From a checkpoint of a small image flow-matching model.
Model: 48-pixel images, norm rmsnorm, num experts 4, patch size [8, 8], width 384.
Training: 20100 steps, batches of 128.
Data: trained on photos with spoken descriptions (Open Images, Localized Narratives), 50862 training examples, 50.6 epochs.
Rows from block 5 of a small image flow-matching model, named by matrix and row number. Rows with one number within an expert belong to one neuron, the router's apart. Each number is 500 + 50 x the weight over its row's rms, rounded and kept within 0 to 999. All counts start at 0. Numbers have three digits each. After the name is the row's rms in percent of the matrix's.
Before each expert's rows are labels from the 100 images, of 14976 (inputs lightly noised), where the router gives the expert most weight on average: "responds to" is what is common among them; "colour at peak" is the nearest of a few named colours to the mean colour under the peak. Only what is clearly more common there than usual is listed. The data: photos with spoken descriptions (Open Images, Localized Narratives). In brackets: how many of the 100.
# router: slot weights (model.blocks.5.mlp.router.weight, 4x384, trained with AdamW), inputs 231-307
# gate: expert gate (model.blocks.5.mlp.gate, 4x384x384), inputs 231-307
# up: expert up (model.blocks.5.mlp.up, 4x384x384), inputs 231-307
# down: expert down (model.blocks.5.mlp.down, 4x384x384, transposed), outputs 231-307

# expert 3
responds to: text has "holding" (35); text has "guitar" (34); text has "playing" (33); text has "man" (32)
colour at peak: black (92)
router.3 105:529432485489440426589438471501542414508433463546443427415513494481524427474446557414393478444502468490500449615520431444520479548505480407464467430583590488445485461494433500500527510426478511585443572522470565557408446536508449502
gate.26 112:472544467502542414549550578524527562443540580606498511451482484369560566502517513547538440476527527503397506409443451538508531482503467505448461457555383518425510435531397504555426503487475563569470552536434590486498536450583501502
up.26 092:478538434499506472644592514460521512576507523613394437566499441394509534487405510503591487452549445516423516389528500660561508528544462468494461491499497501495484542557470442516521583496543538525469508519375521481472551519533498404
down.26 115:591461436457583493552518525474426529344529480402479417560528508487496510470492487493542428506481464518541502391515522516394425507499479479503443532432587492499441459459512536512461587508493547541532595486460584542495495550551552475
gate.27 090:446491468485571575549527453565533494520460515477437465463535471605448514523528554520583524463540442485500472546561558517420522470530549499603440419475485423547495473488504530452461521603446543455495435539487456489518534427423511498
up.27 088:454513509496515525478493472516452514519565512452429470563540496480510537418499484437377515528535451557517497528505526516548533476534465522430433552528516582479421326524559542476529479411550510539533547362519572441457403514489395473
down.27 094:538452541503401571435465517432557527589481522526480513571450501556501454542489524520543483460500557432438591507483492516573450562482480494532457472544514448533482438439442572468424518539534446540470578557479488505588481561559454528
gate.28 095:539604591557477454534461465471531519476504514493446518510504513548493533436420504503475476552520489498459511442516472501514582531627550458489515507457523511576510457459531522462445454543546536512464522468514373341486477552433546527
up.28 109:502425449537560419482436441461497551456491563497561355502509495472399502489489553470506492481453483480541554596458494539422471452477500574434471576524489500456510490493417563432548459462500487477480524377476485618596542423585549421
down.28 096:517455483540555483557539491549561550480430502520481444505565496623510505448564500516441560521584497537488485489540511539564443461441522533539524534503600508509490453539531355563562483492408446494517550408490367398411463490596520512
gate.29 084:459436559485516570466442459467490549540470461517549498437506559458470522571504456575502584501503523613529502380600501480536590534535498451451449452497483387505448546552517557604500484439577488607594427563521461580448470406451426538
up.29 090:539499588402475454463485522429531500483505490486560551514500546515468515465496466505482486489443483495565567502505517588508510524405557535455543451456428579449508500474485535550475621500523510427579522359508511473477466572524606481
down.29 088:526524499473556563507491534525543440477531550437619516555548579482544515425522509458544468471599533522502610505627472448372468469488482658561488512461503480590498542504543497515546464522527471430457484634481458504487536422491497501
gate.30 089:520537539525456536502475544522537473503523526620484521565486480458518499450421509483594512495528482431504527516505444546627547478570393469541419496524575401537519516561507483564527542494502588499498449486483438421520429623506499472
up.30 102:549553463486551512544463518567500437462503586494386478498541577539476522450574443539506542580334461550572505530524487507448384519432520541527436457488562547465526436507547366507484473536536441559635588448542553596462464466524490479
down.30 094:475437516476585485564457546539570529508487654452560483485585464484536521447483537513424524544461496486554482598513435428462264541581518496486512526511498515495529492394473467513474472544556532539464506570486558673511554485450442495
gate.31 110:486452540465549487486468529483457532562500462593509468468501499490466519455475471497453440533377514430509548456555435510494568470490589469472471464483519508448470533572484495471548515508458508612455497628480522582407427469526445463
up.31 143:503418543475536475442481460578545515490503481511483553467475446476442448528520549491493442564453457549478492531504488492359490626501459488580540519514482500480510479465468455484445506487588476454526511524477506538372475536504458545
down.31 138:458529457508477489437501483520446495459483435536491555471836511544502510512516475523530499503490406494555481422520527490691381467500482530538493493491419479501529430534477528467501485488533529444484493541494449527642500463531508520
gate.32 095:501502450476457564496487546424463503460453502523531540486495494603479506409508419529479539515506407504471507603523418499530534561569617565587467399530511435569561497555473459471572467415508466432418595589653505496464490473564550472
up.32 103:535485474479549563478516498464518524523491446552560426436492572539481585513508517597576421519416428497508481490476492561523543451539482498627572450540553552371507486551510580430485501513470521459590480482439516564500519409482508461
down.32 093:494520525522422484398469560482492565477480559496494539472508476484573427512446409473512514405414457495457584638452586577439493521465463476582520531414455458468482484433579491554535518503550568466443487563414462512455549523493503532
gate.33 089:588462423499474518487519457556345577493548496527386491537482497511485510404491524443394559454508480468582468565492500517525573421442529545454530403550474494508440605523431564456487607571486467520493439473482498471404471485542506440
up.33 097:401546549496549481414464500529484479505500507507539570559486401463537505523515524534490502548544528541582479449483557525399489546474418532500531545496541464452561513493513474582495511527452528457506575448524482441508517501541445496
down.33 101:484540525464390458498499506511454491386524473520568491491550509549433505551534492505602477531404414419497532478510450498481484554489435476423566500448524436533538573500452551511622484446530547506424596414509471421489569463527508509

# expert 0
responds to: text has "text" (26)
colour at peak: white (62); pink (35)
router.0 102:505605455479534578447586580498483543487545535448526370567519494523506539526548438540567523555469540465474583524516521559455511555598506556558499544459454552539532495580511548554459508554416494460513496515532383568580513426503511464
gate.26 103:495474571514451431533475581477474447474503458511395466559503495537527488550506467507435499498548517463461529523481524485468480474547544420551409458477548492451546521463566510453409501477556479462514552515441501460432555507546544464
up.26 102:476484494513543475469494512517505502503501555457438387545460498462517627504489505531507453517525420469511519497501517518508481514466543466527593487532417506525514550554462436556440455478552581580529485456385391544411482532480479601
down.26 108:435544583536583525686469479576530502562518508544476604507546501460484484471504499517542487520438538461492546378489467440508460463512465549552551551480471466534535512478466433564517483436563486560504474464483621391417519492483461447
gate.27 075:442463476538512411466457499579524528471516465452461528521509440443484569448547374486467517468405531454551453586628502534444480493397519485491495594446485426490512578516472531509476408573519524504460553469444534542604407517424465492
up.27 074:515561452513464489480541463468539474461515468493460475523502459451470573505522482511558541492570554539505593489482613465475433490537455571515424509407529452490537484544429507460513517524525507517479535542588500411466514463566420514
down.27 070:478437393500597496527477448464442471492529471491470429509504473444536547530519577530490528499546471551444460487359470490555482552452511510467495526520472590460442548446543455430499394561561518433579604465498516509599502530433485512
gate.28 080:520501487499489625520511506416612490563422507483526502491475512452490430534546591529532539534498517498555414500507450512546566548444523450463560438565562512449482518423515493455467424556418543538547467476495531400512536468493512410
up.28 092:470526559518546391518479506562528424540426503456555579454546434457450443446403426441474407403435526558519416479537401612479472540522555511473509427508453510499453440489493508586472496515460467481516533479489450634363591480502516468
down.28 078:371597405521670572377487526484501544489497545482534490431556527429578467564505507525490498427611613468497538427465528516521517561485532469561503507555568533468497520496545464510424521524515464438498444461447446518425490436411482497
gate.29 082:572506510477473452443552595401451374439507532488485496478507443602530553498591466510487464556529448541503467530508500599455511521547488519533524530534479510505431448534476444449521500499435455562476516594540475550633489496495544482
up.29 091:489467497530499597439470405535437537591530458562445503505511552545538467514515400400502472513576520526464572423572433558460521613510512448416379539447592424444510521456509512530551461442519539512510518372469608420385408415529505449
down.29 082:485460558528537506441485581468568497508512550428489365506510538465557441500482475532447513539552481562532538441438551483403549551475487506501543477520609544520535515563470476516414538494524496509483456444442463420622569474499487455
gate.30 119:534519455541489541484497660451532443421455504575565501584509530522488514564486552455456523499523438503454535554426534528423496552535467474472477496480455537533417515511480573448499566432438454493549623487558522488453501523494520459
up.30 091:443486495483444426589529490537495417679408423482538511504467458460507458453563498544549529494488540629516472557463382402426430478565517442491484575447484531514403541547510497507551534487540528580583496539519452417487436470421550483
down.30 085:492484490492537494460511466509505445499487506448481458478658467445476471537528500494481502467620481560526512587474435517452433518579533456532516511506604496526409541461519493587512460479577552513448585498455423479540545446599550493
gate.31 105:426432414534553445420587511484521494479502524448537512479522513503508577498455404547473552478535597495533509471496508465539579545508525435555487425600468544450533507498431538566417569416408485464470541423533554570599487525455549522
up.31 101:488486464415539497528521505407567430526474424512417500538478480539533568513475538513506536468537500520454485468468431491441446468600460502441498440507387516523501535471472499469469452438627429483496541414422560498436464433508430534
down.31 107:569490538498567505574557517545401483455520455477545399501559446510444483489463519466506475511447421438513522387470490527529462564534534551484511506597579465478486430484481515391605492493409478503487475477496493479579466529494482458
gate.32 094:503554448530544583528502548493465493575435514524434474507483496581533507521596464447555535462392487467517534556487537468515453606480535478509498479550541534516608592435524481420580522456524511422523580440539461549539480428497512475
up.32 082:558465504509539563548515454446490479531486451559505422589486529583452483470496531485475496454509435507554517458467432448477386502435469556557507480563527569575554473472539579561535513494566551558530554525490473475460509514416509472
down.32 088:561497506468570487575513498414381442516434513486438491501504468527444593493579528516520492548549410402579492514461458502588502516530522483455507499487427474495456487445470540494424460518406472480495530548330494465416487531488506501
gate.33 112:494503545413516507491504462512531531466514478487482350566511507541542448428471559513424467510469452470507466405548519471418472477621510454398509490524483532538430488545514474489490465485539605553442502514458488589561459524547527430
up.33 105:449525594489574505575462508521500516489419526503463586467463464482519533583430564512486535548446544470566510460408478572540537495422468535524469520527495446539552533518471471563443490464467483473423511503385486472486486534404501535
down.33 112:529551556526483479625440502572520538519473496507514564458347497549485483517520581463492477537384614570553484575514513534534446501540496443563559474521489496503493539479557563434449473552465469484432447494531542500623497611461523470

# expert 1
responds to: text has "white" (29)
colour at peak: white (53); pink (30)
router.1 088:562617487469452601574567530497522539499555446469550540589499494477474546509552438592590526581467531456483579588465522553630502478578486533527521567424551556522519477576538524534456492591496491459573531537477512649416499501467532481
gate.26 105:506421376512548554502509579544516537428505523538546505464520513537613471565568566456524489496420540498572486566532559438538432441509453515536464448444423461536449488498485531545512463546557484508515529485462547484443407542553441484
up.26 101:553402419455503458533498488533474526479491476470483473522518500598569445444518511524505560522512526516534498488505436495473433432476439485606444561469489458562486542514475484456467504514439456534524593457618639551469492495541529433
down.26 093:535449585537534579641547565519503468537497530501412420488412543463533489509500467506490491439445512565539467531478534569468507505500498530457476457475517553470513526516598543563655418514537485545503452496481531553551531547463474529
gate.27 013:489424596526542479461475468372504541523494451452508538469506440555546507452495452566472454447474462519550614467498371469545478451541506524552490550599426471499463402498520538523517487482580545476589453454466500580552474543516595420
up.27 016:476484587571587535417450593451588477486466506507493450484477430577509481511520538615465455510497485563567438444562352492510481424504554538540448489574468420564497435457517546544511523497510490507553505535495422509577467516508609516
down.27 018:549530570532565632562604494475521495425488529495500502502424430531503502464512530471403471534596527434464434583521560452429481537444492529398514499544574479563416536573490443563496432481418515506551545608436438441360464469490424524
gate.28 010:477522459496461419475429445429537536562592503492450455443521510469427654424456480538478528393464458514453502450535472468503448406533538423421465514569522527430515502528528553540433490495461523528477488468508427472468432453512522530
up.28 018:463504576600398534538543498416456479457442500515525524537507435503546519562564556482569496510554508448513542566495484526527525463481473561586528564519459418490476494528499542419529500587526481518537465587495580494498508519471530459
down.28 019:521459537506444523568518518551450514512452523544381641485492471549487475536497569479520475524494516537548559548496540479436492549436474506469461520570672408492502490485472459521545447429417530555482562533492637453460557479473486462
gate.29 101:479562456522436490399487480476499501510461491549541631515465486506592525492553522483504461434450506472481469493471473376532433552474494499439393483473602488547467480537475487523459512538589401541517510601406519381505521488518470498
up.29 119:414443518500552503556590510540558515552468429465533541441513472458485492487434496367504456523553588470511477460517503520443451469559472462401549595472458525550426533629507519479533432488418505453453445518528489533550439392445510496
down.29 103:464508499513551495461510506477494505532505501416452535468501516519496480519589482477521509453468477449524487426503491531420560374530497534426462499547542470493525474470514406567563511513575513494526431519471529429565477421541484490
gate.30 098:465494549483543557505575608470455497465409486513466570448536558541488447548497454438455520527465486484492486583516478507565391524525621500535528535581456447543585505512443533480503488506430508554446467557579523532472434474599518479
up.30 150:549484506517453476356467510508545528528514584530453482453476424486542420500483464500496494455431495517547470381480493495559517437453495510520490472495535515453491521506503571507535484467615450454496531554582440420679517515531473531
down.30 129:510555540475614483514458482507464491567506455481462434487337476522461495509534492512516497504430485482519516415503482518451519593504538518469514487488352524503513467506496430481509515518472530458487522549498440366232488523589493476
gate.31 129:482531487525467477431469463561395451501597443537460493568477528499454374565508485505420514493517523589520458482476526502399515566509484538461529477473446507550464478528547523422439538466419330544555520454576481491514446451540533511
up.31 126:426499471478562505502448448538559506482450509513493530464488493477522517449538561499563556508454449526438522584492521485658445490521525412527556595462552482511440481522528429400556521482453478472516459461490607578535485523482504575
down.31 131:619524511465377526420498506483519490550528506575530482459658471439515512477467485518494470439400439467465525512498494560440494509550533469625499463509547507490505483488546559433524497505445549508527504518520516484393511610519531495
gate.32 088:471508545508431501489504575483471480551431417434484533425443495490569483547401413555512536433550461528552483491525492419524477564549406490507504502542440485481498596579531454516596498493457499450403512455497486525582484572452512507
up.32 088:497452528469439388484553437494551423479368451513517452500462525508471561567522544498458494519601547537522489528593549460416490444529455514515527520406481532514515487454520494555507494481569534445554519473475590481495539494547554511
down.32 078:509520595479441449572511563493518465551503534586507573529495561532445520464434462562382513531482489567432618479413541501519452549517487496576492525511540486524535480471512387512481504496549440481505482570546370525635500673486459502
gate.33 127:485491524537546483423499506530565515505491492412484532590532464530523475610438523469513463478596607452491497554491548486572492420425523534309502520553494556415486520476526500606430488515529498465466470426554446536460475478489585508
up.33 120:527528449446505442385503574574589506540472598494550376595510522550542470580413566551451520471490461470476447521498527537635426463463444538403538508531459566449410503521454447575506543542598503556474491561533437458488542470454513490
down.33 121:490503539482600524514563443478508425447482461393476515567474429501508518553522503549534550482462428572461514481468486478592486352558513490469520520467420468500465536506555541528549470519452471561442500519512512523488487617534469534