A small image flow-matching model, trained from scratch: norm rmsnorm, moe soft.
Rows from block 3 of a small image flow-matching model, named by matrix and row number. Rows with one number within an expert belong to one neuron, the router's apart. Each number is 200 + 20 x the weight over its row's rms, rounded and kept within 0 to 999. All counts start at 0.
Before each expert's rows are labels from the 100 images, of 14976 (inputs lightly noised), where the router gives the expert most weight on average: "top examples" is what is common among them. Only what is clearly more common there than usual is listed. The data: photos with spoken descriptions (Open Images, Localized Narratives).
# router: slot weights (model.blocks.3.mlp.router.weight, 4x384, trained with AdamW), inputs 0-54
# gate: expert gate (model.blocks.3.mlp.gate, 4x384x384), inputs 0-54
# up: expert up (model.blocks.3.mlp.up, 4x384x384), inputs 0-54
# down: expert down (model.blocks.3.mlp.down, 4x384x384, transposed), outputs 0-54

# expert 3
top examples: text has "dark"
router.3,201,206,195,208,181,201,179,134,259,191,218,217,191,190,169,202,183,186,193,211,214,214,179,202,186,162,181,224,196,211,180,163,226,192,195,209,205,228,204,185,210,189,183,157,201,193,178,194,180,172,200,189,226,214,165
gate.0,222,212,201,216,202,225,215,186,183,170,235,224,186,190,201,236,174,191,223,182,183,199,163,223,174,239,196,180,211,216,202,198,173,204,234,179,190,196,194,202,196,190,184,225,185,230,242,182,231,207,171,216,229,198,208
up.0,185,230,225,196,200,190,194,203,226,177,196,226,209,226,217,204,217,189,186,201,190,194,211,195,203,219,178,227,185,208,193,181,229,209,171,209,211,197,204,175,208,210,225,200,188,182,176,191,170,168,232,170,167,210,198
down.0,174,197,192,184,193,202,186,190,191,150,193,190,179,198,192,195,201,190,236,194,215,160,121,193,201,224,202,201,216,213,226,280,246,207,231,213,213,180,194,205,186,208,206,219,222,193,217,202,195,194,197,198,207,221,224
gate.1,224,181,214,197,225,195,198,198,215,205,195,198,170,176,202,210,187,186,227,168,180,157,244,209,216,209,227,208,227,226,231,233,187,184,242,192,189,186,183,189,213,283,177,201,240,200,157,193,171,223,194,219,187,206,199
up.1,199,217,197,181,196,205,182,231,196,182,205,176,209,241,202,171,205,203,174,209,241,186,155,196,208,230,205,198,173,149,204,170,183,208,196,190,204,205,245,224,212,172,206,203,205,222,254,233,177,191,203,185,220,188,193
down.1,197,191,207,201,203,183,173,160,216,212,217,209,198,199,202,205,253,194,208,210,200,243,179,225,208,182,202,195,173,199,200,242,185,212,228,211,199,234,211,182,212,197,230,199,215,200,240,214,183,249,214,223,184,220,166
gate.2,176,207,181,212,178,227,180,209,199,283,196,200,195,204,202,198,196,215,199,198,211,210,189,181,217,203,195,206,181,216,207,164,205,229,189,216,199,207,231,178,196,200,194,200,206,239,210,201,216,214,201,210,168,196,206
up.2,218,211,192,221,188,207,185,189,190,210,198,205,196,203,184,191,179,190,222,224,198,233,145,202,175,189,186,168,181,212,192,195,192,207,165,177,186,222,198,212,178,235,229,245,185,211,160,198,169,217,177,228,215,164,204
down.2,205,206,240,202,194,217,214,241,171,174,183,216,192,213,190,204,228,218,214,181,201,213,194,192,233,169,193,203,203,211,185,220,222,201,194,215,181,198,197,177,204,158,185,161,195,190,200,181,165,179,224,209,212,242,178
gate.3,216,193,149,199,197,180,202,174,178,189,187,199,183,192,212,215,176,211,199,187,214,187,194,208,166,213,215,232,210,196,191,173,197,180,206,204,198,202,199,222,204,232,215,177,211,208,219,234,175,167,198,222,202,192,193
up.3,174,234,219,180,194,205,179,177,171,231,206,197,215,253,183,197,213,190,187,205,187,196,164,207,244,230,195,191,213,199,224,200,205,210,208,200,215,222,201,186,184,166,184,194,198,169,153,180,182,231,225,230,184,237,210
down.3,199,204,226,192,190,207,203,201,232,225,196,178,181,168,210,217,216,209,165,232,204,202,175,198,234,146,189,192,188,210,221,184,160,218,135,202,174,187,176,208,219,169,193,199,214,180,198,216,141,172,191,213,182,248,206
gate.4,191,195,190,206,204,237,196,201,233,180,193,220,195,188,218,208,183,177,217,150,194,189,216,224,206,225,205,177,196,220,206,239,180,186,216,203,205,187,194,202,194,213,222,171,192,188,240,184,226,169,176,186,218,187,215
up.4,216,189,227,207,189,191,220,232,187,230,203,187,212,212,181,202,222,207,184,238,199,221,172,183,187,192,202,210,215,170,189,176,208,188,176,202,197,217,210,209,199,201,190,235,212,221,168,256,147,234,231,218,179,190,205
down.4,197,215,218,203,206,198,215,198,199,195,204,205,195,198,195,211,245,209,218,208,175,251,140,211,211,159,177,219,214,179,221,218,175,236,197,208,178,229,220,227,220,214,200,182,201,202,186,245,194,191,209,176,190,208,196
gate.5,216,202,189,222,195,202,206,215,212,156,182,191,207,196,205,200,179,166,205,195,202,205,211,211,204,189,187,152,201,185,199,179,207,197,230,204,197,209,165,187,226,183,192,159,199,184,198,195,169,186,167,206,207,193,214
up.5,185,213,202,199,189,198,208,214,200,200,181,198,199,193,201,211,180,198,198,204,189,180,222,161,197,188,183,186,229,217,226,178,189,186,221,172,191,189,212,232,216,209,200,205,195,189,201,191,204,201,192,180,240,191,198
down.5,205,211,184,189,186,209,198,192,217,182,198,128,182,173,201,195,198,188,200,207,189,187,235,168,168,210,213,190,197,200,221,188,228,190,228,216,199,192,212,213,168,178,203,165,207,223,176,172,225,179,232,188,183,184,183

# expert 1
top examples: text has "white"
router.1,197,194,204,197,230,209,222,244,195,177,211,234,206,195,236,211,185,200,222,200,187,206,239,201,194,195,225,185,162,186,219,257,208,200,215,212,195,220,214,224,168,175,222,191,203,218,161,208,176,181,172,184,136,185,221
gate.0,209,192,199,212,209,178,186,174,227,256,205,216,194,184,186,174,203,225,198,214,225,223,163,197,226,152,211,212,198,214,176,181,176,186,214,201,198,180,201,189,211,181,205,193,195,196,178,221,217,175,205,221,195,158,194
up.0,214,190,185,199,166,190,176,223,174,204,214,238,197,192,229,185,172,196,217,213,173,208,171,174,258,161,188,171,195,231,216,188,197,219,206,207,208,208,207,186,195,186,185,187,212,183,180,186,227,222,211,210,209,182,205
down.0,209,184,205,200,195,197,201,220,228,128,209,165,205,204,193,211,253,212,215,185,181,205,159,199,227,187,209,158,202,229,172,208,205,188,219,215,196,203,196,212,200,198,233,190,198,195,210,189,226,210,214,234,198,148,193
gate.1,185,178,219,209,210,200,199,178,225,212,210,242,206,185,191,206,245,195,215,193,206,179,211,206,204,209,200,224,154,190,212,190,242,212,201,205,202,220,191,181,202,192,189,221,204,209,191,218,184,214,222,213,230,195,206
up.1,185,194,195,186,181,213,210,193,189,194,209,173,186,228,225,197,171,215,193,187,209,231,214,202,175,173,187,194,244,219,218,183,148,203,212,202,187,175,223,218,190,196,204,184,221,193,204,172,204,217,201,200,225,209,202
down.1,190,211,172,208,232,197,182,155,197,230,209,209,211,206,197,185,194,203,209,186,210,232,197,194,169,208,218,191,226,206,175,219,182,207,210,187,204,215,209,192,221,223,197,236,183,201,195,196,171,200,178,177,170,197,220
gate.2,210,197,182,203,202,216,189,175,222,206,196,200,183,166,199,196,247,183,199,195,225,165,185,205,192,188,221,214,182,192,197,254,190,191,181,161,217,217,188,198,184,213,209,155,206,229,147,219,158,156,187,168,192,185,199
up.2,206,186,183,207,200,199,172,208,211,205,187,190,180,181,215,182,221,193,189,187,229,219,186,200,205,189,213,236,215,207,185,268,168,185,192,182,208,207,208,182,188,222,206,156,205,216,156,221,198,183,197,174,173,143,199
down.2,211,180,202,177,226,177,189,208,191,177,206,204,209,226,228,204,206,194,213,193,208,237,167,218,222,165,181,172,170,189,195,134,186,214,195,182,182,166,199,174,226,224,179,252,183,219,224,173,227,204,190,181,159,238,196
gate.3,193,227,210,197,207,237,179,191,175,180,204,196,229,197,213,185,215,215,222,189,190,222,227,177,181,224,209,204,208,200,184,189,205,187,220,183,235,236,173,203,204,217,224,184,186,177,135,186,207,236,212,184,237,215,207
up.3,189,159,191,218,186,216,199,168,208,179,211,204,194,211,174,195,192,184,200,217,201,218,198,222,223,186,226,209,207,187,221,204,197,169,233,202,173,200,187,215,180,205,201,231,181,223,238,206,173,185,202,180,181,171,198
down.3,194,201,205,221,187,215,214,215,224,238,219,209,210,171,186,204,207,193,179,217,203,192,224,210,187,210,207,209,194,215,209,152,185,212,197,204,204,235,187,183,184,176,213,168,208,187,157,185,208,128,218,206,211,170,170
gate.4,214,208,202,212,236,214,192,107,214,210,221,152,213,164,180,196,200,195,200,205,201,211,220,211,172,210,217,198,216,168,191,225,203,208,208,193,201,209,208,178,227,176,216,168,197,211,204,210,219,188,201,198,261,182,209
up.4,196,210,207,204,231,203,205,113,229,218,178,152,218,174,172,197,195,204,201,202,211,250,220,213,169,175,232,193,213,212,211,188,198,208,182,186,198,181,206,196,214,184,215,154,179,209,203,177,186,206,188,194,242,185,228
down.4,182,194,207,195,189,190,203,198,208,238,202,224,194,208,182,199,199,198,209,185,212,273,178,207,218,195,246,187,192,216,220,182,175,198,178,221,213,171,206,209,199,218,224,199,200,221,200,192,224,189,206,198,177,214,186
gate.5,179,210,179,192,186,207,196,193,207,177,193,204,212,231,179,194,187,233,180,201,202,191,201,205,213,202,187,152,200,227,221,160,203,191,198,185,183,198,182,213,233,179,182,172,215,223,187,183,175,198,183,186,169,196,203
up.5,215,197,167,212,180,195,227,166,137,202,204,248,204,179,231,191,175,163,198,221,170,176,223,206,169,224,217,254,194,197,220,199,188,188,190,231,198,191,223,211,170,173,206,220,198,198,196,210,197,204,205,209,197,234,211
down.5,224,188,163,197,217,202,181,173,225,223,181,194,202,235,191,223,223,230,199,184,195,195,195,204,227,183,228,214,204,198,180,229,210,197,165,194,214,149,207,198,186,203,195,211,199,240,217,223,214,201,188,207,208,219,213

# expert 2
top examples: text has "grass"
router.2,192,208,209,186,183,211,194,216,227,215,187,228,195,197,176,189,219,219,191,167,203,212,133,195,193,181,158,221,211,208,222,222,173,218,169,168,175,191,185,191,206,171,195,222,197,200,247,206,184,204,228,228,200,224,177
gate.0,225,220,185,190,208,176,182,185,200,203,221,196,211,220,207,191,197,225,221,220,199,175,179,213,194,194,176,214,211,181,205,223,214,184,164,190,199,163,211,167,171,161,195,168,223,199,191,157,263,239,202,255,226,218,202
up.0,224,198,175,184,174,199,189,208,199,234,215,216,195,235,182,214,176,234,215,232,189,186,185,190,220,213,158,178,191,203,189,185,216,181,177,198,187,148,183,158,171,182,201,182,227,220,180,190,235,244,211,245,226,207,216
down.0,181,205,207,228,180,205,228,190,194,207,205,204,207,206,190,186,202,238,204,212,204,230,222,186,217,189,231,222,197,187,218,200,216,196,207,196,189,207,211,182,231,193,190,204,240,187,196,189,183,176,209,222,174,182,205
gate.1,176,210,194,225,185,186,183,174,194,255,219,195,208,159,211,200,169,227,213,205,218,238,217,163,195,211,185,212,188,220,176,249,195,220,220,219,219,204,236,203,220,228,181,197,212,182,189,198,257,170,193,186,205,197,216
up.1,208,194,227,142,184,209,192,188,217,216,206,218,192,176,189,176,162,183,212,192,181,210,192,209,174,191,200,191,213,247,174,178,201,214,204,160,195,170,219,190,175,191,191,224,194,210,226,206,176,181,185,232,213,203,215
down.1,180,210,215,199,179,205,218,207,184,228,187,211,182,215,173,217,210,203,212,193,171,144,178,210,159,207,214,176,178,199,232,262,240,203,177,185,152,173,189,196,221,221,189,223,215,209,176,216,219,175,162,208,191,205,187
gate.2,192,194,195,194,229,210,189,155,213,211,171,188,197,200,202,223,145,220,175,189,185,204,253,200,178,176,174,179,165,208,185,217,238,215,209,198,227,190,208,226,187,226,212,198,207,201,203,220,211,212,201,167,200,213,239
up.2,195,201,237,212,221,195,207,208,228,202,200,217,222,223,158,195,187,180,199,222,206,212,216,211,182,194,210,184,204,164,189,218,212,201,195,209,208,186,184,225,189,203,204,221,207,196,146,196,207,183,190,180,244,231,211
down.2,185,199,160,171,175,187,215,167,192,210,218,171,194,199,195,200,149,217,231,200,209,228,249,196,177,218,227,152,187,192,227,192,204,201,188,199,211,225,194,219,178,235,217,185,197,214,216,219,219,190,182,238,232,214,225
gate.3,205,216,203,222,206,197,204,204,207,185,191,195,195,227,230,194,206,205,208,196,192,183,213,224,198,221,210,193,212,175,195,176,231,207,210,190,205,190,186,188,191,194,181,160,180,201,248,189,282,182,182,158,184,225,184
up.3,175,222,212,185,199,204,202,194,199,136,191,179,200,210,201,194,189,201,202,169,176,189,211,217,208,218,204,235,221,145,209,192,216,207,200,187,208,174,198,176,199,216,185,155,195,193,294,183,347,197,180,195,177,254,198
down.3,185,212,220,190,191,203,192,209,190,178,203,195,199,218,209,193,225,201,178,186,202,183,195,194,178,169,216,195,230,183,179,264,234,192,188,181,202,159,218,197,169,198,216,207,243,217,174,202,255,168,202,236,188,186,207
gate.4,194,202,205,239,210,196,204,224,196,177,218,216,205,173,213,188,216,198,182,218,205,170,181,200,168,195,211,211,212,190,183,170,185,190,180,177,209,251,230,211,197,244,214,194,156,202,206,196,164,178,200,219,139,184,259
up.4,161,191,210,233,227,177,226,205,186,195,208,214,203,175,208,232,183,200,182,187,224,246,217,212,229,202,217,193,181,201,227,201,174,168,167,213,227,227,191,191,225,200,217,169,174,187,189,197,142,203,175,213,227,210,228
down.4,195,175,223,225,213,200,186,226,202,222,198,166,220,204,178,204,189,213,208,180,203,184,204,202,232,202,226,211,196,171,220,200,220,210,231,197,227,192,193,178,245,191,207,174,212,167,212,183,171,196,198,194,221,186,229
gate.5,205,219,195,207,176,226,187,189,203,206,194,202,198,182,190,207,181,220,182,201,222,196,206,165,206,191,209,213,165,230,156,161,173,214,213,194,197,225,215,206,224,188,200,211,234,197,185,210,182,240,197,233,196,235,215
up.5,228,174,189,177,211,168,240,207,214,210,216,212,196,231,215,170,188,193,206,204,201,178,186,213,200,175,209,196,204,208,223,227,190,218,173,214,207,220,199,209,204,195,224,194,172,221,188,217,195,135,217,215,240,218,181
down.5,191,229,224,214,186,204,181,220,178,182,181,196,187,199,181,198,210,220,172,220,198,218,200,210,217,194,194,210,192,238,186,221,194,219,247,218,203,188,192,194,238,164,180,161,221,199,247,228,211,203,216,196,159,211,158